Weights of a small image captioner.
Model: encoder activation geglu, encoder moe soft, encoder num experts 4, encoder patch size [4, 4], decoder activation gelu.
Training: 6500 steps, batches of 512.
Data: trained on photos with spoken descriptions (Open Images, Localized Narratives), 203450 training examples, 16.4 epochs.
Rows from block 4 of the image encoder of a small image captioner, named by matrix and row number. Rows with one number within an expert belong to one neuron, the router's apart. Each number is 128 + 24 x the weight over its row's rms, rounded and kept within 0 to 255. All counts start at 0. Numbers have three digits each.
Before each expert's rows are labels from the 100 images, of 14848, where the router gives the expert most weight on average: "responds to" is what is common among them. Only what is clearly more common there than usual is listed. The data: photos with spoken descriptions (Open Images, Localized Narratives). In brackets: how many of the 100.
# router: slot weights (encoder.blocks.4.mlp.router.weight, 8x128, trained with AdamW), inputs 0-127
# gate: expert gate (encoder.blocks.4.mlp.gate, 4x128x128), inputs 0-127
# up: expert up (encoder.blocks.4.mlp.up, 4x128x128), inputs 0-127
# down: expert down (encoder.blocks.4.mlp.down, 4x128x128, transposed), outputs 0-127

# expert 0
responds to: text has "dark" (26)
router.0:072160170163140146127127135146158098110136151139121112142161106152162113123072085129122131154108144119114130076154136109163115152125162135140115109121165130162137152119131127110135145111146111144139172121118118119129163137181099112134152136140065132104086130120136125082143126125121117148131154163147111136177138106138099111086102136134142109103136139112134153127150153100061111153077
router.1:135167164141105107128108137146145117130127147139136145137141114123134138130118186104148116167128111093084172112142089175124147114119160165118080098163126128153130131125167162134110125096165102147141168100098140096164120129142107142129152120131090125153119139121071094105082121116114104137093103112147108124148120091078072098147113107112139096162152118108138113133119157146119111135099
gate.5:090138125120145130061086110131121120113139104081155128149135116114144178115161167182092164159152046102103145136139156117112141121136123153145113123147091130122145119105139114157128121127102152127118122121141122112131122115113163136115149148154094163130097154155135095157106122166144140130153129122125130132148166137129134065136131136063147129142146106129117138107069147130114145096115
up.5:088078138124147091132107104109101115137131110152160126111133132146131130134154101143132162084171100109165071094115156161117098173137107119122139128099125117158139128122166120155119136139136117131116125140152117137127091084103115137095124157117134159094187130156095109134146105163148169113133110121136133166095155197175107151113116131152150118143142153119128113109168131099121151157124
down.5:142143115104141128124159123139125127106130078159153135125133153070141183111148101142187158166086136118108091151147114164091115131144098103131110179134129120100156122142114128129160134150105144091200108111122093110105112112137163098120143111118134121120109147091122127117114148108154146138141142099104120135129144104121182096071096113126109109126140103070147126136130094134120127142134
gate.6:122110127108133146121120109108099175085118084120096118163105125121071128157089126109153131145105155142123092111137085113087154145131149091135110148122074118108139115163104114123135126120105139153150087121120115134091164121115122070165149139167087114164168103122122144137123144122137096104122156087111105113121140092093138134097115181162136147146131112111134125158110146125097160132099
up.6:079117163124128141102087165113117138117182106111125103141117100111139138108136148117155128126099108111103132156095132117134124127101150110155139170163080125111177139157125094127095153160160174180174111114125125137150130123085106168149165127153164129150161121162120165154145088137131113098153101139125129132101094134139146092125091141137140113148127174096141128113142144093131158140117
down.6:130130128153139175135132126134130154081149125153146153139138119139116163098113189068135135153109119134132112188118107108165113143131145133160152075095114123115088135150157183106140107111157152091106104102126122133120149118145135143112142137170102137197093104118122139132125149157111106153121129149135121148093096147141084126106129125131141143094129137101110156112167174102156107132115
gate.7:147112083121163148107113121138145084128158133111162173104084099123160085173099086145150118116163125123158116138112133126118157111120153128160168122115152113121129104134162144129134132157133116110133115118127073082079145133119121131137144147134130180098089137105129119130138111100131139140091129089154087102121146146139166148101145168101124159149061123115115096154108110149117124116101
up.7:113084107135131173109120128112137158132121093133120089148153111107106143136133116067115167162144093147124076150139094104092110112085117145106101122215138124139095127108100117134126089148151155145099119135154113116152083107139130140170136140126134142089151108147162139098148132088133155142140142208138128144095144109119131163126102109125137112120138140129112155126126133146131129141152
down.7:184121113120117112135132130146095147146117087121150149114133142120139073074165132158098114138150109144151142101117145145142096107151101140143112124175164157126119167152120113159142127133123145129132130155127157107132156155149129143083167112117103120120165133134122153162122179143154144129126152169111124137088142138129132150160139124096143152093120163144185143144157124148130153142043
gate.8:168146139138135153119127107151137135152073149091067132128150151124112111168135132161124158123137086113120131165137134151129127105116102141144119109156093082119123148153159157094109132091116182143204118121109153145123168115082082145105105160128150118119116148123135144063133128133142126120138141161188128153134108127134094152150132139134133165135154096130125102141120123110163121121135
up.8:121167121078112161120149144094166133138144122139163146092116119100148145138139109125116133130088169133117149113117138125166132132125116103120172102113123124110130117127058109072146149103151133162080150156133168185135117096147144123161135105132141143156139159147112138142182097115065096104151144158108105171125129140116107117126149127130136137106120094140143125120139144097138091171115
down.8:131146106117122097103116104128163117095165127139125134132178084106121126098121126179147168092137110134148157128118120140166143115137129113097207134112095119127137140125136085156099164140157117132141094127145175129117099090141150106132150153136090123136135147164146139165137101087163131094136148100173114135119114175162092147108112096124144097100113115111112112152109139140128110086126

# expert 1
responds to: text has "color" (35); text has "red" (25)
router.2:185081103125101072105133130146174122141157163121140136108129122115128155102171125133106140160136121150132151150109153146126089144107082129159095134175120123097129109146128148127138101126122133107123140101124158120135085133067098126120136106150119153062172102131112126132116145134111138114101098054124139136125134128129142137099144102115145158107120132131126115164141120128185122160168
router.3:145054120099144140099127140111106130157118097111139104129099129171140144140160149131127134124137104091117123151104111113137139162088120135168116153096144132074112091136132126126096163176141140164111115095118137120142073131099139128156078089116141111138156086152168160140126123097131155129124140112159131127102143104099173144149127129104121096119148138132117105134162087145134133188149
gate.5:107155160116142123156113155150089071177122125117125116122101110070151109143112163136104119106132122134145068128102165115119092101083119086134148131150111125148103145126074127154134099156084129141129163145145116124142155126132164108118110136137131108120112159105135147134130117085121133132106186131152083156134170158142126141075147124116137112133126095114151130115166148158091110105114
up.5:114081135133113168121117147110145094094069121108096145161121127142090144104118111097118129143086077120106150139154174121158113163128106133143127172060186118130135118102152138129122126075069136136108124128157142113180131126164110128139119152144141110152117112120163102111118140122125151168133089128160119139143134170113132122134119125123135145138134194128132101158119114141122107140134
down.5:127085130143133141139087135073135140134139127150173134097118149103107134133100134118113157152128137127108089111122121103111102168123124135105129110094169103107140133106123109181141128112152148120086114113078106121183158147154136095124103146147113150110122178134120145136129153099147065116097140166123178111115133099119104162099123120158103124149154126115113101178133161134079136099147
gate.6:130147132095136135165136120119123192151118147130132122129152104132152135139112136153144140096138134099155127118159142175125108118107125157094056097125109101147122138114096146182151134124145126112122130116102080113081080143129094152152167139160160124143159157146090123136115108114124149113174127073109123124159105129108114101112127138114139130120089104098097110153167164178120129117102
up.6:166088124110134152101102113157135157089118145121180141063119128140112095121139103126132133121120076134124132127090155136136095097174090150114128116096154118108090127119155093144094141106120152089165138146163112159136126101089107139134135143152127150135081125165124133138117113161143127143113147140126146077144117140154102138095093132078118162145098145105109105118111158137159096151150
down.6:115129069129141108104114132129102137135126142158170105161109145175114085162128114190144138118158135162154132161135108126142160173103129103126113164130117167137137157108121157125141139123127103084143152128136106097127135073106132105078098133151113167094177130161143152136104167132138093137115121136135126139107096130122097156138085104141109139098146087102084103098119120112135119123115
gate.7:169134162129112114092122122130124106159178138132154082152113162070162111116160135098080171138126141130142107144138144103123121110133118119113118153068096177132100113152134092120108108120106136140130099127144112113046123137115087123131128105109131094145113127170113137155112157117112147137174111098167124110109157108119153132121133125153128065142158124155130148148136111127127125104151
up.7:085097148150144116185123085124085121117142122131158134137123094184113118135128128105138162143115138100137124127137094120146130162182153128111131124123130109137106127138106150171132177112160107091123091104128123149147092164145128097129119117159145136136099116086159146112108149084137116122119106148067145099148124121135115148144143108143161135109092091101172142166167111128100148145079
down.7:129160109158145124161152135131088130169134135130136148084096109101121138112078148105119156129132128092146155147163086126103167140121093126085105125162126122169087127137113130165132086116161122113174122098098113104147121147100117097148110118153155153139123132129122114129126100066171160116132156139091130094095104127116142133166125135135102117141118135128174154095120114126152180090104
gate.8:136168120157074117134121117073098126131147123132126106151147153125157073118131096146118134107137161158116145120092149109139113144143160096089155119129132135128117133132099164153133158153134118110180084117123146142134130132088159180132175126172111134122082114119108140144130137131113157123088116086156151099152164137126138104127162078071141119112118096144092137123163122102145128134150
up.8:149120141135087138130151143102141162114104117156140094150118121120158130136141106105126148125133146128137111099100096107136138169109108080123119139099100107133125129105071148121166134179150144117171110100131129154145125128077143135137135120169108139128088137074118148135144152099098130118067115089171154104129137103111136110125119076074107141132103077127105079146145163126142116138111
down.8:107099146151118135096133127097110151136120142111148159113212161144100121122108078104082146121143118152105088112141129103118189169104105130143117129124131115167110111116116124145140116170157200149112147128130122139136149136158136160194106146098103109142107106137146123156110122126170137132125134130172124140103097130139115155105118125137141107152148132103150160142123153149149140078135

# expert 2
responds to: text has "white" (29)
router.4:148114131096124157136167159128144135135104145138113102118112129163116100112134133120116138120129117136171129118131138088081183114090139128120163126094117108089127088102122110099119104135167106135120088126135138146160163144114139160139085163132137121145064156130172163153115111087183123159086142136103104153122116176156112160150116154140125094114145150126137122110162128145178143152127
router.5:129112134122126128147133146122160144117158143125128077127088135198111125140081147120133146144122133132113132120114106088107156131105133145162124157075117141073123108131149144082122140124170101134140123106133103098161153161124109122115128135123157144147088109104202147158142084125185098142106132112152104122129110112130135147105119149155168102104153146124139159144175120116170151159130
gate.5:102128113152120085095087143159131105135138114161129118129147179139161140131103105167151136115130176102134136109115117115121156157151106176097150143093152131097119149123169110161136134142137126102103147129153131129188129121129115150113086107154118109175141122107133189106144119101103126130161120144129082119152097144160106094091163096089160122114148064137135150146118139135129136126140
up.5:144124127128112150138142119132101102078087177099125146141127065105111111132143137110119117187132169157095119136128135135122140117116137091108098115119145087151117101110153127106104141115082145156151141103125128114075119102139136082094147175104091098125115152113118087140115141130131149178102110162147133171148152093115123160162116141147111148109138164142107121110148106089116118156150
down.5:116060119135189130132165166104116097154125109106078105154135166102136148119099118136098124108096144088149139125170140125151134090092119118090140166128122137108087104099124144118099170106124149146135149122106128138134171168154092127089136109186156141111131119166120127136148112153138128119107095139114144163108131120121168095138102139115118091117131106161120165112128156117139119145106
gate.6:123106154141090121137065091154142102140089138145147160126114144146150108164152171114086090146118130126127142168121155172137098074103115182165132123121103106172150092129085159134128132131074130159143152139121158149103121163118121105165138095137147080100115114116119111141114114150162123133096166119151118130121129164132152106132124113145098119148105147112127109148136113152115158101125
up.6:094142120158132132104119174126123145130131104099083084134152141166097130135142116107183100110121116135120155115120124083154175132152128140131132136124137126068099177146128098133140124168188131104096133075112138126117131125120103101161149109129165129110120119084131083109133167125116131125183125143109134142114141091167143112151112111111136185112151117109116131101141132167098101128114
down.6:099080156121147118136132095131095126153123139133109142134136090191158152118143090135131172127129112117119139114154125174078141139130131091154102144146121181160123140089099117125142122103119114104105144129115125093145142107133117069143142138152150157101114161131197156127154152080132162165136117121125137127075119130116136114134149140124088100114123108126137090125082111123089142159131
gate.7:144179099114159095142162125097137159154080133093143116146140131157160162131129136133110122120125122171139139123143147125150111134094203150110087150140104141096141128119145141147108118120113158132135107103105093126112143144098164146191123122131130093127090102104123110105154081113112145081117125140110171127130117122086135114120101116124093091145127144149120123150132171086143074149146
up.7:123097117085125108135162135081135154113136101119153124170166126158154137107127089103141161122127199121100143165118146137134094131088115126104143173103094166147136130132122141141107114118120138156131077128112067144116175131118145141200127133146110124169127134127113121136105132141093115131148122078118123105169093153096130110110110085147129112141088129169117143135134118117107119127110
down.7:121164139164150107107104119139156100132115149156112139110134094138158137157165161121139127146119087115124120123088153080112113143185117147181132127123116145130115080094100127096096145133153126110137136134119135129151139179171128138108130140147139121119121103097146157101156104128072146144123099107147080115099154092102143181121132127121148077109102113156123098149132179138139098157124
gate.8:076193140107159169110103114133103087125125118127179130145116192134096158129151149146101116129113139065156128143136096135163138167140105137124123152112109121134103122134151102165148148137128142137142137128119115120122154109120142184104132140105143094114143168156133142136129089109096110120179131154160142146142118179096113113126176156140136126098099152124126138127112154109110109171123
up.8:064141141140175173143108114121113092132110106128174078132109140132122152137131124141114102103136136078147093111131126130139117164133096097152157143124155108131069110142166110131150156141135154150109119124110089096106189148148137197109110134096148119138180146138134154142167096115097115120145140167129150144129152167108145117113129149132109121103107140158125154135106119121128154147124
down.8:140123149121107112114125134090142102082155109128212114125131133118121130168135124139135130140131073106121140142102091170142119111110123117172121147137135087121133112104143133130125169134108113128144118109126109132133091107141153138156124179149137101093123161151134105084104134137120091139106137154154131141098103085085118111080104127130147141140113110085130081196145152180135104121142