A small image captioner, trained from scratch.
Training: 6500 steps, batches of 512.
Rows from block 3 of the text decoder of a small image captioner, named by matrix and row number. Rows with one number belong to one neuron. Each number is 128 + 32 x the weight over its row's rms, rounded and kept within 0 to 255. All counts start at 0. Numbers have three digits each.
After each neuron's rows are labels from the 100 texts, of 14848, where the neuron reaches its highest value: "tokens" is the input token at the peak. Only what is clearly more common there than usual is listed. The data: photos with spoken descriptions (Open Images, Localized Narratives).
# fc1: MLP up (decoder.blocks.3.mlp.fc1.weight, 512x256), inputs 192-255
# fc2: MLP down (decoder.blocks.3.mlp.fc2.weight, 256x512, transposed), outputs 192-255

fc1.9:136104109143126108129110088058185123145091154205156140135083133148130144131164141096120120115087094123120098165126113146179122130103164079075073149147177135122129096171148132154113110147149180
fc2.9:079061162185149177111128105130162170096163142103124183188182152135161150102098074097149073130099127184111088118211201164074072105139169150123129185123117122183135077119107135176168153138135125
tokens: "."

fc1.491:153135145194101158115133148126111157131137143083121127134113137098178119135138131093102142144078046099106151104086104101136103121094138120135187105125159164133132125158121153186116194135149115
fc2.491:143100109142182130124101155163102098092170136148101156077116132116066140121150096079071116153131112094148133149132090174159159139177173097119123101099075117124100104093083103182146117090151108
tokens: "."; "and"

fc1.196:192187122088099116095134129177146085104085139167094157107064150093142108167116105147169107125130135053121065152107133110154125164144121155131122172132155106182127104101090192155128149128158119
fc2.196:201161129124111098180147124151102168134194110126152134087113163118110122129194122133201146147113101137089154136109104125151119143145088120114130083109123123122124144193151165113176144099080165
tokens: "."; "people"; "t"; "photo"

fc1.108:155147109136122077133140130132083149101108161177174077118171126119098106038087126111091107126149158093139179149098172153157075111132120193178123152126109149120158151120059151141138098117135140
fc2.108:147110110075105136152130114098156135130194086132107195109123110098071137086134115097110138126137103135175155152155153140214098118181140126075119121144142115198150171140123135163155155120211134
tokens: "of"; "the"; "other"

fc1.367:072126128134082094091185119147145123145167102155182093122123065105138177096129111140171118069101161152122085078168132123134163192179174111143147140147157108153115150087072191161140130072119167
fc2.367:106126122075100080174120143107096134164101098162111117163125129126125105167153136129189160128202119155100187145090116163129141087174164125157125157097118113108124153158125096172063073154170150
tokens: ","; "see"; "here"; "and"

fc1.112:143158110100116127123157109136109106095145141127137141182092121121138177099107130120138134132147122136073085144136114093165117100134175100117152091155107058110151154091132078166115078156127096
fc2.112:145154119108171136141088173108196122182134120130068043114149129194154096121103144082111070115117080093098135123083126128099133099113168176116137115143073176144105127165153120112163118181162116
tokens: "the"; "."; "is"; "also"

fc1.467:114214102111123044181119110163119114125133101118147062169087118158104116107156112173086157085091109084102127125177070144115132074148082174167074131124161182153181143122143127158186113093130137
fc2.467:121171113098110121205111106097153171171106143144114101158141119103144086143146126192168162152158162132152143159113058163167153144104092200157151181170170090074062188152159145164134120154114061
tokens: "."; ","

fc1.298:159162188150082159118141085181116109164109154163083184066137166091108184099073156166177137175154122168169094124115133125182129115129121154157142087161063127098125101132137112119108078158179177
fc2.298:089137054107087167135079132176170154210195105135157076130090087091155119159106152099100184117133145141166128124132088105106110150116106112106132147140090083139157169181132150128148112139052087
tokens: "of"; "back"; "on"

fc1.52:121101082173148140097168128142067155113150147149044122138144165119153128106111180144113111150129158103109173112070107116152114146070051106139106075052143193126163124146051113110061134103187159
fc2.52:060097189097143095130086134107075123115077114153129117187128081114150101133095089164131097128124187114156106155140184156121089097110113164070197098137137048111099124133064070103088123138186122
tokens: "the"; "."; "roof"; "<end>"

fc1.138:143123125144168162138121200106104118116095149139183126138158132133144169111063174178103124116138104085172131143156121149100166092118129143181084112194133129138125153103117123152158150130148112
fc2.138:098172081156122137092113152121089094114116146141152124082112133110174080138130221135102141132123135173125107163174171132103094180127172146097057102167112090110152147110060143124120099153093111
tokens: "."; "and"; "in"

fc1.213:073199160152077101110036166140132179147158127100187100103166098189157130123095152110118138099146119119146123129099145099132130079182148146107139110132164108104147157100101163151114098156153088
fc2.213:108144141157105105163175089137099092074130136143140068133146096138078175169145118142156132204106101134125140081090158114159156131185078132129127180075072171165130122192127082133150077127133091
tokens: ","; "this"; "chair"; "image"

fc1.199:118091124095105112172132112136134060101118157169157122161124165100121113149138079151139134077148100099157118122202141119129131152114124136152090142127213118125147139125085159129138162132113113
fc2.199:118161132147105127172163138132131139122122131147121141118063084116177156091175083140144173120181170164120156134075103094170105154115081128145118136145174174163109110092164193145130146158131096
tokens: "."; "at"; "pole"

fc1.347:151174118122108144153121123187140081105143180158076159120116149127099090153140140119093100148096084157137103184030116132101128184180081139075124098123087112135085107142113085094171127147125129
fc2.347:172111100109163099161109089183121121121115101127116090123121119084078131214128121146164094163144155116110111098200075159135153127146087149114187137102075107103141097142188100141198120158144127
tokens: "of"; "on"

fc1.324:171147128194081149126163134111124159050136144104150072133100154116132144172101142160095134198125109086135116127089163105072079114148123177132101130089120095128165116060133092121067143140149139
fc2.324:153107104191126160144108109117168129110158125133146112087110096143108091145157202095147151121138090142163128095119073153125101146122165142143121183128088134125208087149189193158187168121117044
tokens: "."

fc1.67:117111111161143135089182125049137118144115142068119161156070166151111097126120190152116163132116062131131097170095161124170124096163186128141095134113102161133100114073141123159115133149100087
fc2.67:150159061143140159115205162211111186152128117138134149175154154121153120169147147118117191145158128209172201098153119137157085158118132090208158068112137092101148106122125129139069152123096139
tokens: ","; "image"; "ground"; "side"

fc1.223:108140178098121110085165157120116154079199121134159178110135135100106133115063135107121120179164144213131154149091151136140122187174150131000123119147139097144098120115155111146056106058088157
fc2.223:091149090177109040179079180118117131152119096133132135117154114142118095061111075141139195111075131142127110153139105124128118127104114151104154165170095142128144062195186082133110131174155123
tokens: "the"; "lights"; "light"

fc1.511:135074128080104102133090135145140158138192179167119148176084166111072129091162130164083100093124121099066149141102129083137161126099103104158119113106119079133155046124125155129141128163125136
fc2.511:155123108177156132137116211175072130155166166101143099152128122103156199131087162123113103099097101150086091154076114111128086139138118083206161104142114134106100144071122073146129116163096104
tokens: "of"; "<end>"