{"image_size": 64, "encoder_norm": "layernorm", "encoder_num_experts": 4, "decoder_width": 256, "decoder_norm_position": "pre", "decoder_head_dim": 48, "decoder_qk_norm": false, "decoder_inner_norm": false, "shampoo_beta": 0.99, "max_precond_dim": 1024, "adamw_lr_other_params": 0.0024, "max_steps": 6500, "warmup_steps": 190}
Rows from block 3 of the text decoder, named by matrix and row number. Rows with one number belong to one attention dimension. Each number is 500 + 25 x the weight over its row's rms, rounded and kept within 0 to 999. All counts start at 0. Numbers have three digits each. After the name is the row's rms in percent of the matrix's.
# q: cross-attention query (decoder.blocks.3.cross_attn.q.weight, 240x256), inputs 128-255
# k: cross-attention key (decoder.blocks.3.cross_attn.k.weight, 240x256), inputs 128-255
q.190 105:466498490501475499537477453468448495497494496511491529474454507487493510526498473473472492498489525494506500486532483496556486477490479533523523503512521503482534513482507485538521477481497491534509515571457470485466487535486493479488455488502527521475514492501512518481503520498503502499525542466500476482507501471491512465473486510476525513452506526507540525493512480492539514475468
k.190 110:487505485473517477514470546501552481510495445526508522506533502462482485538481506484520513476482524510545492516500493528518520496507479501488537478506453549480458476489553532468505528467547489460474502529532468526499527454498449511508492454504487502546496508520522485525489472495513520497515477466524482526515524471469521541511517527553500510520523524491435471490540476513533502492449
q.191 105:513531504488498497520513438527481469443484488451469479525520482486506471502525466484489536516490495497496520512502464488477495522468543511490504493509483522503513503500472499490513537476501520449510540497540504490472501475493456501474481498490515493538498482542467496533486463451462517528487522515541543502457472496504514501509476509470527506486464500478494442511462514512506472520538
k.191 097:525529494484491509515469497465527452488547506457476504511526483506452507502514535548508479481476485522475461522459490512494460508436490490495475504476488513523521485539520501529541489530507479470535479496507512482549491483542445515464531513489515546514503497497528529509509495482482487520474508551536514462501470507528484521532514489532516470484490459503510494490473493508531492533551
q.192 106:501471475476484484494514503489484540498529539514501512544480516502529504513468446491540557499495508513489483495484559509489505526495501532483498478538543485457512479499471525503475503502558492548486498471496494478538524526553521518509517480563509520470496439498540496477507488471524495515492510488512522492485505477515485487495489513487555507497475486512459538491462501485482501511491
k.192 099:497521495498485443507472553491502532537505471446545510473506451482427500532521477466510511513535498475476517465470485468450501491535504475504451488471546534493522495495490489485509455496518505517553495487494532492483520481525528474485485479480440514505503450514475503505481476483491518479492499489500525506498507523502493530501502480421478544439511501522512527475475523519488552529535
q.193 106:555494488522507487517442513534501515503460529490477511454533509515494443492482513536504495480537510525496477463530504500510449553527546465533470511511540463524487483491501470488535507504505483472500530537495482495478536505499486473500540480515484521445524455509504539512518460520461530483477452538474503481482471474522525463463480471487485503475498494518490485514521512504495500545474
k.193 101:494513506490500485449489478490503500461486508513483468520524534547513521476494518505503467508471516529538559489504478508540519510502503504487480527519478453479487477477525554490460497549530512485488495496473547519474507468488479489513532507517479454515507432539510483540514477507504497536479476467465503566546480509503526490522457516534515494532509474485522490517499511478531497500488
q.194 099:477491500518495479536489497481500474487478479501493477464498491457503470531518513478505500506501489484476501498535463465444540518483486485523489504506490505528518476420524475514464519488505468498407477495472491506503488511489483493526507493453507532472452506509462504485470517561508498507509506463480518489480525471498482513508469478512471459518494502477474523541520535495494476493486
k.194 102:509476514535439502479498498506507492467532528464467462498508479508521484499499522490514508491511500466506478518485515493519479458513538491456473477501553535463490515476469493496488524485529504491493500536526456478499487527533489486500464489564470510475506509460471460522469523485501507483531502534521500490520504540519551524523510469484508503542515503526457503504476488508467495535488
q.195 093:468456501498488474486477441479525501501531506513472529481495484489562445519476478486573511485532502483523464525489465534517503496477511521457531513510538496539490483527508519491486497517469497520468507537510480508487511472543475508487478515483478482487492483493498497501486507509567465534445498484473534485456509507501532539476516501500503465452503523486475535491477513466529509491475
k.195 094:478522496518528515508479512480498512502507509516508532499447493501489525462534501498478508492475496514509492499517482485511507515528459524526459455465513499490474475471482478495495502524504507495518531437540508507542520428529529526460522503488411500495572511512499526511490477468471512500452523509493505523483520508477533578502504506469494511518533492512514509465492480521465487534478
q.196 108:522527493471482497495531484485480463504515499490532478496487472529526498477528490511465483492476522498545530516538494511512542516502511518497504457478472476524466533501485476528446476481521543479526512476539519498456511574497497481462510537535492495530504456462519517538499462481474497512528474506477528548494509520490495466534468506510480466454539466479510515503523474481499468564507
k.196 106:477502455476538507520509530474485546553476507515483498510510506520488492528489463502470473512523460516488518490534512516497477554502544484485474493501518513508542518499500505486511456499535493484495542472510485483466508539467541445498510554507473542527485476512510497506490497523510493471522496494552528507516533518500512518532506499486541505495466553486501527540485524484490498488496
q.197 100:535519522502474537479475515479522508505498518456506507481517523504516473515507490494550498460476476486513465474514497463541491452541526510497489483518492501523508515481543496527499501542499514503525500514527519502493489510458502518512503501451502460517531487521503480466509487471449536509576443477485514545481504548458488487509471571529536504511511504505532499526478502495474537485515
k.197 100:484460517531524486516494486518484469511514537511518509490439505519493492483488500522483472501461484507492552467543479471522466500515467504504510504498484495502534505481556524500490501514485485491517541523517485489452519472524482495452495486483510508469494482484524494487524540460507524506525538465521481524461467504481468498511487495484499504454483470511495496494506497498535509561480
q.198 105:473534517485491543505486489469520486512521535476485475522466509468526534487498465498459446457503535507480491539555490527529519488487511503461500528476552526482469529520513524510487487471520521519465488503578492508529507506539498457529506521461494441458526493502498507488470487467515484502478517480468486542493501513490501469524469475482452517515495493505504497512504544499486525464474
k.198 106:500532518537474479490520482454469499470504485501472500514502477504494479550514510480470511482452508501457503539495468540506504497493449520486512464469511492485493528465511457484481472490479498471490495499530465535501450485502478485511534467514495499507522492446486555551526564460490497501470545500529513484521519559485527515512512522499499512492514551529496520491490514519478503504533
q.199 099:503493494496454518558537494493514517517533527522494463533574515515487480500513506526520501507502494490492525536487542481482505521473505495494507524504547494523468510478521500465479499557463528502456521524508457506477499467522493473493518487502485507507520500516515533504492540505494525516473482506515509475473515553502507532478554497494514484489504557503505440489527482513555508520471
k.199 104:507458470530483511515516506517520491483498498505546437509463496532491502481513470488488512501515521493517518462520507442493541522501485519488467475549466472503505505502511499524495490559523512500475479479491490521544465519492520498532505566554489478473489521519519522518481461437516488485507504478503525499493451478485538535483499492497510509510517560512539512500496466491502521492507
q.200 099:530476467485524529522501550482503481468523511474531532482491464517532467537496503502496506526527480520487507464480469508523494542512488470450485516480507512470495488459482515514516555516485512542485536503485532449523527509470520510512496489480478503508509485524540505514515478509519469480512506515526532452487464493481494511557511539491476523528514492485458510486437483507507531425537
k.200 095:508527515521572508546478482506484554477503491469524544512491504514463467527518489496518513490520454470521493499524432497502548470497513503512509532561544528465560504499497528511508485518495486492548494517530477463491512546493450476523473524521535524493487477481507480457533475512456487541529503493501510455523525473504513525476502455505505493487461470520467507494456495504548504491495